config = dict(
    model='image classifier',
    widths=[64, 128, 256],
    shampoo_beta=0.95,
    epochs=6.1,
)
Rows from block 8 of a small image classifier, named by matrix and row number. Rows with one number belong to one channel. Each number is 500 + 50 x the weight over its row's rms, rounded and kept within 0 to 999. All counts start at 0. Numbers have three digits each.
After each channel's rows are labels from the 100 images, of 14976, where the channel reaches its highest value: "responds to" is what is common among them. Only what is clearly more common there than usual is listed. The data: microscope photos of single blood and bone marrow cells.
# convs0: first 3x3 conv, stride 2 (model.blocks.8.convs.0.weight, 256x128x3x3, each kernel summed), inputs 0-63
# convs1: second 3x3 conv (model.blocks.8.convs.1.weight, 256x256x3x3, transposed, each kernel summed), outputs 0-63

convs0.117:543513506505541382568536518551520529441468463478498405505576516513469476435422491440579470520485478483505457449610530448440513390516413544449441426492424556363424439515444501526511486468422568
convs1.117:448489527465483560493535481457481416517479532524439578505569391493458541526521577526569392498466464459560565510493465508541480518544567443493521495416511511485495496496589451484519479462501543
responds to: cell type: artefact

convs0.51:618453501600524469431446614494494563552448500614570479481531463433423468564436494556494471543457476427439510573552474483449481470500527434472458497442506487581552493504411569527553399495397538
convs1.51:512510443489386506587490492508505485524498625420498488568458458579461475487462364525554448508523490536481562524532486552498458455608493444449538407546533551463485504502439477444553366555532556
responds to: cell type: myeloblast

convs0.236:530488428497549474541560503364490459477544504470510417447532489570515469541464465566503479580488461433513529440436539572465594491554507521538392557527504493472399585504450492402448455576513519
convs1.236:480602445433458610415477493444502535550439429464568430557481407484400475526489448350557554544497498529506437436463543522505518479418462538501497621524512507454511622516463538490516465424484472
responds to: cell type: erythroblast

convs0.59:426484561517466460536522505461510518493445476483522406687537563549599455528547478469508479482474459488473431524466447490480501535482596477433397527566501420422487453568511593494492508462489435
convs1.59:521459546442484558549554547518458613518395559472540422560425489526475500506437450545503477493497393447546517520533515461494473483606477524445497512456549591501503546515496492478516477561547522
responds to: cell type: myelocyte; cell type: promyelocyte

convs0.86:468478498455465536404478558544547489615481549630435505560525388499585564490664534474473438486455489513483540452392494531561469518486574528548449527429503500538455486443504500557408463467448566
convs1.86:569518437560502557502391590488509448434510455478501437442489551507430509428439528530492491523538466456583485499578545545466488436507454528474545473462549567505531491418494465465482484524427546
responds to: cell type: proerythroblast

convs0.100:563561529504416525564511483482545484479584465595540437503464414486500468435439523419537516364570431555498513494594441503529478484507477560514569516488473457481495493452503552553480488575538505
convs1.100:496453544639572435436402501423470544447618411464461529479418482520530478487416466554457491531503528526491554494570577517512523486477537463448543535517468474358502473516407591489482463534522440
responds to: cell type: proerythroblast

convs0.7:525465463297478510477483428562496523433486534423456452455446460557485452517433532464606506549537452508461515452520649580478449491514539464514468528468540579460607574478547409462565469468428496
convs1.7:491589493618522574513435499453456521530544508480466522564455516520521522457498407466527543580498468483530406529521571442459513400612563415531565529598499487513483484506492485507520568552550476
responds to: cell type: band neutrophil

convs0.229:505499454425475522455543503468535501536460496364426571640467464593507475429548525518496441525452525467457475551500503513447444506483551416447406475566444447523439527434518510600515609501541538
convs1.229:577443420473517510460555507548512506464545536531449559475506551548483465394523505477558526412506452571549517457474475507428541491550521475551508451495597523540420545522481447529564535486509451
responds to: smear: peripheral blood; cell type: lymphocyte

convs0.116:576418512519520457582410486438483506508556481539544417435422509473427508607521386436541491480553560452505478568545571586618503458536469400513472494552511461450498518518515460452506535564499464
convs1.116:554521588522446553450516477479462547464555544521464480565473528457607519528523575436432532601538473431491526559500434489492532498453577522447503538516581531484595497444600473483508380571494499
responds to: cell type: band neutrophil

convs0.217:476440464475414417507546463531544531475451465482473522523431426474583496423474449511474448510507567569490480558474492549482478457533569508615473455457454528402547432484427476463611530472482560
convs1.217:548520559417364550450454498407549472469494567537473542509574531479492514500572485526530472453440502508571533477474542522476413491480511513609444496440492615499491546433418498462553548500495525
responds to: cell type: plasma cell

convs0.15:535497429480465455561452514504516532468508546508462507416514501556591471565427456403511488452508486444477548561499448526564530478473495477642525415487454512526500507510539528486591482527454590
convs1.15:563452445420413511411465525491536615497500543494490510470536573459545532548504476497493522497486527536463534548489466385497441456564462447602622605510471567540527492444438448412467385536502593
responds to: cell type: plasma cell

convs0.138:514453462487468482493566407481586524460564462453540502522612424471437517453509497549482409516527549502536422568564507454483479444471476458480496511509541578510435531481511458525472517470535500
convs1.138:503526420574453480523563505495512467488502485531558520549446516453516438553474524540539468491455466504547508597494521568542526531537468490560473524531494479525502462481542529564462539509570509
responds to: cell type: segmented neutrophil

convs0.84:714610466522494499460452429456479490436502527474527468473483494433460511537430493515480479515475580523581554507500558511499482502522519561435503481523530575447593466510449492523511505460453402
convs1.84:504522459458481430569364444596542536509458485497515465463511437484476457470497526447508513519471425606528462401482528502570421438626469517562545427449470557445545525495480503476530533506510481
responds to: cell type: proerythroblast; cell type: plasma cell

convs0.166:455546450500462537394531612467496497448495542406574483492563532462550460403477446480470477470546581492495416518527512513423493457583456574562481498548467385502461498514511497457516529447522545
convs1.166:569534520440478491437489528616449530468522501445581585566457497522480616483515501502439578525467574563525575433489522507554519512559527455446458416533573476473484526478511409582573439531474502
responds to: cell type: myelocyte; cell type: promyelocyte

convs0.227:502531551465469554437434489472461465468507401480492435485440514437398496503500504426481538549456480505532494439544558443537440530532493458485587442451456681491585519552474527417517480564475445
convs1.227:454567646523476453527485510488498440581499567508543497407514449526487510424596495505392493458545500438493557527543489543597478532504460572581474478457466516481540492528590443536520545435423465
responds to: cell type: promyelocyte; cell type: eosinophil

convs0.79:513418544484474534458619483516487484560527520462587578437544585460532500461517513434627494608436486576490509510489563481493509520466526483598434427502439603493442475418507478537452518427513526
convs1.79:580471498548508503492543549575454454527477503500474524568612463501508480480493534481406472563508422521599500472560476557476541532458535489414553526469416539489491519454422475452527572504427480
responds to: cell type: segmented neutrophil

convs0.26:454468409597488555521579461500531443481460578522459536424540454560504530478570447408579492496502612432636519530521408516572504425471543526553436495470518463512460431656493565468560481557575522
convs1.26:472490575569481569455448551465481407505487477467506493490483469493452484537485484513496453415526615511552513482514503526483555511490508401515560572482356588575516463491487494433581527531484450
responds to: cell type: eosinophil

convs0.67:521499473508451504519498507478477513526417520455464442489441446456456467561571456467494532484517469571491514536503550535511510539386488546419554462506517495501311508437460446606476548450467584
convs1.67:558546451488527413480560451456521497476475497526526471521464501542530426496483537430516482498514476527493441489396576483522461464504489516478550436547470432489590525543490640369486528500429494
responds to: cell type: blast; cell type: promyelocyte

convs0.224:560502498396431479492499458558514432566468471452380526553490547507449512481499473491645395497500499438471643510482557420483491505433442529459617463481607419522584581430469564437554519493468475
convs1.224:408476444681476541544517524514539556536526456469516543471625506507496543494481535470563457497515492497416492467491371458464511473520455455516585478518521484421452472479413519438514481482491500
responds to: cell type: band neutrophil

convs0.45:470507481482565436449465576524453517517496590492520453492438446535500480502539512445517471514548519505457496513565487497487504448467502482461586468576432570535544514372567475476490458539551538
convs1.45:600454595537414569507555488565499519538461453462518515489454506477500510573440550416584510501616474560551506480554571479449463453541543539456536484548445450449443444487464466436497557568421473
responds to: cell type: eosinophil

convs0.92:465488499503493631453518458504510427593454497544516540524470381461490543593400472566489483480476575508552494602561516396578518552481534529455504539557483495553468497577462611486472452515570431
convs1.92:492462521479494439565480591553508476471461534458429503597547418499487552503518414484492519511487474517413511486462454484452581488633442449441476507533414452456524516505402520510494571472486476
responds to: smear: peripheral blood; cell type: myeloblast

convs0.191:523398502440553425455607405436485427445511477437458437543499564460515533593468512442536540448426477488475532534538467466496543476519446515485517534548464549524416524494447446499587501451543477
convs1.191:473638496437491617463393455519573523443542436524497507463435470498494535463460534526575479596571442539510407512550496572516506499457505456582485447445540485454465481510491489631539486425520534
responds to: cell type: promyelocyte

convs0.62:455385510501471450471458517415473489535450513516518431513530491479485523555451469528506493467417641560522425519508491462403571550544462535602544482587511347468464384469535485441578524486539536
convs1.62:526440488482444429528496514489395482553542410498546479479471529452498493469458390454510490498487579467457512562516456528534499565477525433483369532562466536575487387560546447572462517446530439
responds to: cell type: myelocyte; cell type: promyelocyte

convs0.52:532429533561465413476503493473459506506500543581466472465567414542462481442537469529482567499453469518480508492408543494636479444544469499502543475493564494434617551429458543482436486452514492
convs1.52:512512457503460431471499491531487481495489492539508465579589520523495421463580459531571357488520587455568492581474529575554456523439472548482524559509578498535503481386440469592491552423509537
responds to: cell type: lymphocyte; smear: peripheral blood

convs0.88:518471501502477500457535436394565516469426411474447537522479509500513536427555469547459516467513478465734570450544508540480514392499498541506501467495539524548496477550564540535465455478541419
convs1.88:407470518419507471540453522459388542480546591541450462480371530348546482494520562492556523593498549637482472480505410494494544483417491469512511490577500458485588527523523484480469475495562476
responds to: cell type: lymphocyte

convs0.189:367613569527486495575469481459516531516582522427505549479512586500599511460528415404434525496487493506479499500527517551605402458458515546499483433490480468529499497460591472545451518537449531
convs1.189:576557507532508410498341531546485473460554548470598466602489461464526535516442510467589501531472524578453558463430478464462553587565568561521618480486476463480562504553446508502629452483560489
responds to: cell type: erythroblast

convs0.36:472462563459562518481450398488492601470474545618514509564551559507484444405451427482527479411419485410440573457670431544524447478512448530484505477503538500452393489411502454450462524538507515
convs1.36:448451509480486497516568465466495462508488528508462529582496471507614545508577521510630458546531523412522575524584433517483501611518487394517468492517518536403492525513504472506469527432470517
responds to: cell type: lymphocyte

convs0.115:503491471585522465513515548484446444527547500386512459529525366476467514553502513551516534527571492468623528434477516469553555486472509493364526502489530556551538462530573504522473455426522543
convs1.115:574520517533527448513508497458476614463520546473528458448624515541519396485531639558496457518521458434484508483465536435541446535441534474575435497473596440461458481520529467470427494593549594
responds to: cell type: monocyte

convs0.121:603480584530506420447419553450507477551439505490485492448421474523482560507539476538440471494514536500561527430512523475544535548508526504537360558553490456478489487541484523501407473604471487
convs1.121:461491445414506527504431561455528424482382533534548437526449526478512522444503533539483495486595526514456539519480535520554414549539445531583561433723496547507590439465578432536530428449528475
responds to: cell type: erythroblast

convs0.230:470535497547480508471427435627513573372459466420492522567508431412648554514570506578428492534529554535487545458554570477449458423436548564490526466486554482497537501424469432419373497475487466
convs1.230:521354455503532600534568570430458540463484475441521541507535573494532374420521444529488438545560531559490489514439445559413508514401477516505468498484431492451425447430511518518506445487501557
responds to: cell type: plasma cell

convs0.18:513496551628505607489431458528553531565529526544470536568468523462503543453488484517446518465449501459500445531507374454551504455496485477550518553629426464486454546608558474513475505583519457
convs1.18:519407518465545476486525514506513479505480443534494501505408493458453535470461515484410483455501529512506425513586487497493510501485453392507452440537504488643493542550633444522471495484542620
responds to: cell type: eosinophil

convs0.204:408659491477457487563471492451496543464443448563498516444543494510539477468488528521432601470430501526565457513478497429413422484520429418501511475517401508421446480575464473551517577493516449
convs1.204:528454554451497467466538534473499456506564509460513491476494501502357449456503518436584521525446547420523452469449509567456477585516487521466372610483434500501512561504323530564523436476459418
responds to: cell type: plasma cell

convs0.2:468669523541499515539497468489505455497506444464494489526437517516561510466519433518535461471496433517509456460453460576480525469425520461482408414531464481453507523519447474471476449487536525
convs1.2:508506533463457484432460502542488517514470387553559553458487546499471496514610500507662344514501570491573505532513482414563509509500496576495573541461471447453491443508553516561500450520544597
responds to: cell type: plasma cell

convs0.108:485451599573504549515541537482482456469415530464467558447424485470461496493480540568449500541519427464510492559554616523437482481530499451467515511469500552512382530406441473573638540478549491
convs1.108:522548472563475443406505506518533528499547417519524549461540513486584476583489609509380546462592492527569530500447580425499427512500606612418431470428605513484478474596452381519487429554438542
responds to: cell type: monocyte

convs0.160:618534402410546461499509561513539450512420597492572567474486555475480453522523513539529489391518480505517547464479499454505540401518518459416543659518432459503537537440546484506485504567549541
convs1.160:433599512490509522515583465499524520555518488599512499481511481501400509522555451412484502485512520569593468511467470546488486526559539461452538547514503530539554522547427485448469544516578417
responds to: cell type: myelocyte

convs0.237:616586593461461585440465511477553527477483495553496462552507528493571477429479506361548457461476494588502558442556474485470494520443521525459414436535469468556495508502563523461517499505498471
convs1.237:486482481484480535521477559502533548533454475550417474566521483507466545468517508538476483605555508524627575551484465435597470506507589472413509513476447543443471461426413521491552446505480479
responds to: cell type: lymphocyte

convs0.10:476533394483543474559495530425491516522468559572483485427422536535490486540409514487440512582502462542449460430422640447571427498522486389450452489457469559486453494590482539524420489470501551
convs1.10:617479527496482495545422423502556507481486633581516533524573517548428555537507565488511504427435535493497465506522462540464526576564533542614561504523509429537459525475383457403581561529498497
responds to: cell type: lymphocyte

convs0.3:483519567550520379524491509530508479522505522435502466498491587499564523510514539589500455473481434442542566464456412526477413490616605539495509532481502553463463411467442535457517392462517515
convs1.3:456542548600496518565517481477495475518535484561509562603508407550435467544497476354636497589478486583526460512512468526463495499460534562519574383561484478499561457479578432464523550499486433
responds to: cell type: erythroblast

convs0.34:503409570483488441508592473478561435501488483494494483448483562466555497450529596512466536530465499448529499532476566508455483453538505508480539452420602456511539427497381516439513511489492520
convs1.34:628560486468444561590450584477444484448463565473537487436488432533518555563419466556551545502499519491390479522488433576523448514497482525515537494451477540504475542560465482493509613537506479
responds to: cell type: artefact

convs0.32:468525607442565506480530469474398460413521551475509441542520552474570475445566491427531547484502456524486467447450488610550520473524513534437476542471518512472441385368457522549478521528501582
convs1.32:513528487543486547458482542514508386568518500555503520492478578468414478424376491424492461516508627509400397439456551544428518481506462564529479492488528420535480513470534531515438546475520439
responds to: cell type: promyelocyte

convs0.98:486500545405479517372495572691571498438451514478564501473514451479572420448489499534522416541494436560584513447564462507494531537455484491548509488551485464555550460524489572493462679480496462
convs1.98:433405474531528534503578542578467672506520448470465513452547480483493512526623464632419577501503442490561499489534516546463474470574455400432502573505455437443477441520515466434413455497470474
responds to: cell type: erythroblast

convs0.25:539460491480536450481434537416501608510391473422495544488534550599554514565440460546448480486491394465431499535519592540481531437477532439476508546477518367531544509544523409492452540467443490
convs1.25:518480485501511484473477502568462600467474372500469489519524497508498546504569474473480500495490498561530370495515612633531497538503473501531523467423522514516513483554478527491545412563446497
responds to: cell type: artefact

convs0.72:462505648460437688438465472468512475593493493439441533584481515555458494584445528434531487448557491496497509584472432558481508457457487539435443409532448490481568584420512496498466484492510551
convs1.72:409433504452487520545518482500414497526544502540545537521389491534441585469388526535536547607598461530405556575470490531458434510396570431470486502489474537537538484616532557514594448540543456
responds to: cell type: erythroblast

convs0.226:545495457549466484453473551513428406601504489427465506575570510504553508456510473427484535448499530546515541488547476480400528463496461513604520539499433488507510433499443438491533473448463598
convs1.226:436548513476499436432472432559545514426448414517452511516493437486544526509489531465485454439579515476521438610524528521575528546454548414588556540582586485449455520506576510467535496442508486
responds to: cell type: lymphocyte; smear: peripheral blood

convs0.124:543556400564537438557562462442439561389531483482476479467498612416604509517464449477494512491428481465461509294550547536475523472508482534505522516596470536476470456545522415484508499513459518
convs1.124:350603446458486498463482503495543515485456496474519453468622470416446533498548489506510483486488526572473515507543491548576545567526514498537611523489514478517454480544451529456470490434520594
responds to: cell type: blast