A small image classifier, trained from scratch.
Model: 5.89M parameters, 48-pixel images, norm layernorm.
Rows from block 5 of a small image classifier, named by matrix and row number. Rows with one number belong to one channel. Each number is 128 + 24 x the weight over its row's rms, rounded and kept within 0 to 255. All counts start at 0. Numbers have three digits each. After the name is the row's rms in percent of the matrix's.
After each channel's rows are labels from the 100 images, of 14976, where the channel reaches its highest value: "top examples" is what is common among them. Only what is clearly more common there than usual is listed. The data: microscope photos of single blood and bone marrow cells. In brackets: how many of the 100, against the usual share in percent.
# convs0: first 3x3 conv (model.blocks.5.convs.0.weight, 128x128x3x3, each kernel summed), inputs 0-127
# convs1: second 3x3 conv (model.blocks.5.convs.1.weight, 128x128x3x3, transposed, each kernel summed), outputs 0-127

convs0.121 101:128104117106167150134165195132110113158081118142113111100101108095119086155132129131122130108105118130105108096112079155145148151157128097098159129119147172129149138085143127162117108110145113100119121132131159116109124111156134127145137144124115171111121164144116097142110124120111157130134114113106135086126163121173124128142103166100135143162104087129144106147164135085055124105172
convs1.121 102:124125145099122114095169135130149108155122120117133107098148111111092122133140153149144157097114140121139120112112118119167112098136103186094126123162127115089074133075110118110144151130182167146083129103112189116095147127172113144142091155147151142123131115098119143172148131142093125130162133151111132157125178127129110153108123130095133064121095124111144143159162133148122113109151
top examples: cell type: erythroblast (40 vs 14.3)

convs0.30 095:137110160129120181145113149118188088152122113099171131109126158098106092084149123160163090142090127105137099141125153107121112143141165129114120128156090127153160139120135105118068085124135097112101121163116155101126136149096092141111131167153139101142121107133100150128111136100149151139111157144136135135109096139128176145154149182156127141086138139166119130129147139119144144132174
convs1.30 087:136101124150176117171104112182190157141181159127143150114125123126117124123131149136109167168130160158110129156107127112131088115131140130143149117140108112123156148130156142148124120156142141101108129162096140083098115137104107133101160144088143103193160106129122138094121160130153152129157101091106059123133099114137144159131137120104116157130130101177149135131101118135127140101109
top examples: cell type: artefact (27 vs 9.8)

convs0.104 098:184153109161104097141101120099138114115152093140108171110134132096097100163072076125138128102117140110090169148137142127112123134118129117147144128115106139135148120117121163108142112117079149117134128087153153131130128121130137155091074163150105104159172122167161121111135164116143097143148110121146154155102085141137113091099129149140143128138147094124161157102161122100160126084141
convs1.104 094:169151092153133134126121129123119090118100135129171078115176176134113134180142132122160118110124134114147123114148106126138152166110119139135114174135133119154138117138115137117103120146054135112125161185137116137109140119098113120144110172079162133114147076139129123113104169126173130140132158139134143090115102123136088173154125186129123165133160118136151152134137118139131112087111
top examples: cell type: promyelocyte (40 vs 6.4)

convs0.63 088:119158123134144129117092116128153164099167156138119137093107173119157141088153157141138126147156152122122170138149162138130134140116103095129155171116134137192105108138107141117164112163143110124132136151171111128089155094168139090128118099164075125113125101140167120139125103116104103093151094140152111140097118141124128150099085117179113107131094100125091121158153115137151107142100
convs1.63 091:102149095137102108152141115107101089139129105130130095115128123093123117103189128165114151128162152102116190125153151161113134110089136110106137118120128141094142130130133131074107133116118130154159119132142120088162110128112110113158120106106114175074155120185127111115117096135136120074137126123130142134108120130119167126136143102111153108106141187086119091172076124129110151137100
top examples: cell type: artefact (49 vs 9.8)

convs0.78 106:132127103129124143165131110127123133113188151166090114112150135094085099088091100119142154156110125143116151090140110111193139113132159136150133154090154131110061111132128119147160110156128121163121171107119135126113099115103126083069129167126146100166130125107122119135129142115134092159134120127124119104130174110117144134125151106151136143112165087117155119119143119163137133147187
convs1.78 097:130127169139094126121122127139101142144109115112149106160137126151094126147161144122093133147121122122086110110094137139138138104171110128162169134135121108110100136147114126082128099194120128139096159129121109115090125116131181134150127119125134102124122064125177114116066119112157110110126076094127164152107139117122155154141191163116091133117149128094137123121134154138103174156141
top examples: cell type: eosinophil (31 vs 4.2)

convs0.54 094:133152133123135120130151116137154106115085139143135126106137112147118121153105128154126151118127140155153081097120105129145104122108156072162117103138073145144169148150140146129169114142139132098152156116154098171157130142155145112149214104141134141121132164104100144133123147137182129122118174147111104107121106160078114134144114126105114127147188126163147121082160143146148141117099
convs1.54 102:147163159170079099137133130212131108090142112127136114127115119153130139113079125164182120119135116173138162101144153146171137153164141119163106121123128152134149104153120117124121152126136131104153102115097140136125155098140146113139164100137131112110122132111113077118116107125161157133107139137138079107151117111094083111162145066154087158122129098142117125117118144133109102124151
top examples: cell type: erythroblast (46 vs 14.3)

convs0.82 096:087133152119164097113133071154109147122140170107118070124193120137112145154102150115120099112153137143121123148135163154123136121138130085120131118154126138137135088137130143115111143086086153112091145100116119184110142099145096124084116170110149152098092128133093120145108114103138124147135148105177157075141161152149100131120157126149140170147124122144115130138162125136129115113092
convs1.82 098:130147124118118110156121131123158124102109144087104165103118130138118113136142080130135114148107114145134125180147128122152176164105131086141190108118114164092104111179100131092116129088121121124117118134157102133156123162084116114132118117186133112146113133202128137110155135146095143096135060101155136104092120148108145159123123153131126140106123121091160136130117121159116158134105
top examples: cell type: artefact (32 vs 9.8)

convs0.2 100:122118127128099148101097107155118067083091120115139092143098156131135196119148096135147116125167138115114160142124117143155124102073087097136125105129120163174100141132193129182138103154113148127131123161132125108128152139144122120152128151144113142074090098126156131131117126132145124115152118109112104154121167177120148132101158155148151119140147104122142152108155135094111129112159
convs1.2 099:126113108109127116129146116112145106114100129117110151142113121127095205135135103155121141142092177134089112121128104107131124133112122120150143137126065130128125131173153184135101106132075116122163099072143124144099157116145155121111171130130123099108106131101111158132150156081145158114153132124137135146083147109099130171123169153136119105169146105086167112099149142099111125117142
top examples: cell type: eosinophil (72 vs 4.2)

convs0.61 089:167163117129142145160111130122105137129119110096151143137115128118120127123133137185179123091117116127148166115153146140146092157109134166125123164179095106172137136144125090147099143129081119096112128125085053103116116119187115159118136184108115139128139118157122110107131146154127108130128158143173144141119135097096134129076177137136117120142106155091108113130139120117157122124110
convs1.61 101:191127106106131209138077073149142153127153092111117132143124119121103163160142142166143120107127163150162159156161130119140159181083127142104088111117140150153161192140098139112126099100092099118153141116123139126109157133127081126115122150128095098139136152130123114120142129133122127137125129145117115103127143096138139116110108149130074122123125117124149099139119122096111108092151
top examples: cell type: eosinophil (64 vs 4.2)

convs0.3 092:119118133113128124148151116143092117167154146086102055168129140133140157128153120153098110114143142138150126107101155136108123086159134130108123102150125114106116141114128090179128143142187107141120107122151184126106107187100114161088151121139124131109123131102149134149126076148147157153092117173142138114112131139097134130166143114149144102127160120199127138118130094096118118116125
convs1.3 101:149105232113153069140126123145162135163121128125123144150136132141166158120137148181158137138121160140155123162088142082127114154157115126136128139132141101099097121067144139110145119151157138155095115109124130098124121137098109139124119120130133145184140133080119115135139126139110123137084139149141075105095092116123131118116119128118149078100126118122132133128121111136103166125088
top examples: cell type: erythroblast (45 vs 14.3)

convs0.55 089:097169085153135126170111136147133099099078160117162130132147120155169139105139107148128158163134126114148172103112105130139129115120150133168118123118136126132138152185146072123152137124090118098116180116136096139147119170088115126157140169143128162153102099140096185131133166105127133155141114134124103127140086136149100111096143104142130137116126107175127106121129109136167138173112
convs1.55 092:128141159130126128166108143107153101096116143092123167141120125112130151126105125165104119172141122162165118118144133156120134128098121133182160099129082158141131167165139080180109136124133107129150122088152181143089125106138128167134095104124147113146119127113128160099094121162116172119140154131135133107163146120107101173164080095142125084129140093112139121130160142150116091113116
top examples: cell type: erythroblast (41 vs 14.3)

convs0.36 091:135147160141129104140112115166128107115110167131142175096115096108135140130187132147101146115120095096143132107105123147134142197126101062121106120128137107171150110108118154117132079102095156131145140126123176128086156115164107121146123145153085185121115145133112122122123132153139101117100109128161140070149173123118141128136142108152103095167130098095102127130141134140149120121126
convs1.36 110:133138114099141114135119090138137152097132121144090165116122089114120141127168167148132139184121129140149115072091118125119112133079101145138132140121129153117169110107146154119107148178109135128166150158099126125125102135154121156179117146173137179174175135140148138141129098163111123122091137109078148117079155145143120112118136146167083151122151153140145155097143148129120148129120
top examples: cell type: promyelocyte (40 vs 6.4)

convs0.47 104:140099110100127129120126087144116156111103125109096086139153163113103144097121137163114137134141106086171126128124115168120110114121141127178102090084125127210146108161150117126115097133108143136149161125096103107139144132108079104128138093110155131112134151118115164146121159099131103098118118152126084132120196154126165125146122170137094148159138127149126104148140089133113103132121
convs1.47 124:104117124118154107102101133123127162178111102161092101120081141133139192123106126143138120156130187101117127121126085159139109132105126098193122139135125121092125129138152126107105126161125105105151153105121134113123165127114153110156202130141130122142134124141140150120124108133105145119126104141162127135074211107144118145134161095108109084148132118131123104095117158124102137121136
top examples: cell type: eosinophil (62 vs 4.2)

convs0.126 103:144175158156145122150152079102116127119139146114146176138121140154218141129127163132073140112121097143125117116124154094094117139133117112108107182091111114116118106134117144153106101132084124130122143122133109080119136151171172127127118111130127086153129128127142150109121140124141116130099182080160104104119085175105116144123131132160119118112153170138129138111155112095131139125107
convs1.126 115:124180157195124136102150122129121147124166131118092114142124117134167153105139148150100174136111117102129097096140133120133108100142134108111114189151115143088085110138169107120144114149101113130132131091116147143138148141140149128130096129096116124140160131111069136073068136165098125150125188113108136124101110138156122139159126123168125153134122159113106096147164119115102144112115
top examples: cell type: eosinophil (44 vs 4.2)

convs0.116 084:140102117117100132114120110143108132128132150137141130135174135117104135130148144083101137121119189120150123092107146098152107126139122135096095172107159109130105127124102133116120131113123100069106137104113129164144139166128123114142126147101102153119180121140187083158131165113119123159099184096120105151097084135179076113103114121111133153107146133134131117126079119117092173117139
convs1.116 092:154139093154103136112128124144146151115146133122143142104109134123100146171128148100167101131098083145133116108109117118118096153157120133057154157136179133162124098157124124120156166133130129128091170098114132158139202107133116139153127156132108095110139168126106130149096166171103135114137106146086139142144132165110148158111082141138121107098137155094120100110096140145156107119141
top examples: cell type: promyelocyte (35 vs 6.4)

convs0.81 098:136175097124134117132118119099137114115127121145133176104110141115111080086136116133120138139093156118094155144097128123087114115176129135112082162093101119182104120144141129139173132107115131116117108153093136133125086085091095117113108151121092149113155131103152128127157143117083114168123124123179100117154129119162097122158124112146156111151170131093117181100092119138161133139137
convs1.81 106:110105090099117114091145134081124161145134145141078144105110161127132084142122129154129152105134116142151122098094118142092150123118095141132120146168149098168129125135119139149131124090134134113119113112156111145099117125120120131150165121069121106156138119186133129133156206094118130127117110137110165090176149127186122129129117154088148111104105154126124156077157155104120118113127
top examples: cell type: promyelocyte (60 vs 6.4)

convs0.76 103:130117112098079136090138096133135116083164130133107163136126123127126135096140117131166140132162076128130143122146140124151127100136139097172158106142152142093142115084139144156105125106081145141162102118141127088169102111091156128117122122191132162142157100131103154130167092112133138120135106092130129104094096087157149107096115127110150142146144121111142099146117086116063132150123
convs1.76 097:161161100138078075098095140134113132132113122132129114134145103122128116117147177111137107126115106111117125087112159163137063124155116110197118116109117122105124112146116119138140135118076153144142109127133101143137107138182101127131109107175114111124154102151145175154149119128121162101137133108132148132072133118162140142137164128120117186172129144177105166132141138146163135133123
top examples: cell type: promyelocyte (42 vs 6.4)

convs0.89 087:117113154138172139135118138139143134121123158123129191115123150135146123119130145127124131119111177137147113163175106131191169072077102139122090128127113143121152092111119080087135096110131118131122122110173098103155102130145115125178133117145078152116125111144132137126093153145139099157100112126135141115143129099054136155132136110118103099099110129112091171150138103101122145128125
convs1.89 084:127134148134102149152134143152142116124153145106111111133143133137109148119176148095139167111119137117152108131164128116130135097125132117129121152090124147159089150185136132118133088110123129076200114152163187148095150110140115077157138178136083163132104099146114138113116085112133129103106127140089134113140137097141126111110152142143120123143138174129182171162100129107112145109141
top examples: cell type: artefact (60 vs 9.8)

convs0.60 102:140128133141060153094167129154141104123122135128173151096096148144108188165102109114092122144145138125128092139139110148103122161104097124137141091079109109137177113107122098109111146165112101130166144137109099098145118151151155122128126124149130177150113077176166133116105104117111117122098088137105153132150128112125115073166107114142099130117143125128114108153114126113152156118113
convs1.60 093:143106105149129156087119118152128097079081169148149141169106153136179148114079126141128094110119115104114124119184079150143092084087139169113084130089097130144156155136158107118108127120118137139124127121093130116161147102136137150163153142146144162125106160130124128135063098141126135109143087098127139140120105125113130096118175143116111166116127153137126144114107126119141130166131
top examples: cell type: promyelocyte (37 vs 6.4)

convs0.80 101:133141086110126098104120125135119115171123113130106165138102109126087122119103134085140096150135144125099146114110109110138177148113159145119097166147144167108101160114117157116112115157098112126134123136132137135120143133097134069190102134142115119158180133148152094099182128144093166103126158110115075083123144138145149109144151104124107090138080119125126106142130128111101089160117
convs1.80 118:122121110149138119138154116103148107141102128142145104109107143142104078089131144146135113119094124121120126143139072137139183159135152130109102171177145158128122112141104100157112128166160149126124143151094119129142124112160145126217105147184140133163123155079097101129165153136137113149143147126139100102120166118186125135146160133122120120119098158115108151153144126107126160152113
top examples: cell type: myelocyte (32 vs 4); cell type: promyelocyte (25 vs 6.4)

convs0.122 106:122108091153123110125115153151111103108130103133102123138133121120103145111132097117176134163133160114146136127161130184155144134133106100113106115177132137126144116087107082152106138130151128158130098080109133109114120086176115093190092144149148125123121109132136081103114159083109151164124142071122111111111125119174118121125134154116161127104127091098094125128095085107090122116127
convs1.122 121:140136138139146109132132151143118139126160126122106110141110104131129134127138134120194124175140201113138136142116142118153112153160130203095147104102128120130099141127119193153095125107136144134125126161130118119100129134115117097177117125206180124148095124135116133125120146132134111140115113134108108147109158119121167080131204129158115106121131149109115126118110121171088114133128
top examples: cell type: promyelocyte (43 vs 6.4); cell type: myelocyte (31 vs 4)

convs0.53 104:100170134118147092118116164128144172135138139118084108100144147142149097139109098218128152142138068100082128123143193124147100130112152102128109102169134102107090148145159140144146156135134154167139138161149102124130128154122151135136158132118154145111137141116123121096116159123130129114148136162099123146157113114125092132117152128083161122133118134105136127100142119161180131109159
convs1.53 097:141108118141122155103137142165125139104113098121104145107175109158127109122144100129098158110132129085146147103097092143104090102098107126151129122107153116142118141113114136114105131100148166150114166148158082152103169158097130073107140161077109121130138136147128109118120159088115176130123124167125169160129139167143132164149125093113141138160113092123164128133179145090096113109126
top examples: cell type: erythroblast (42 vs 14.3)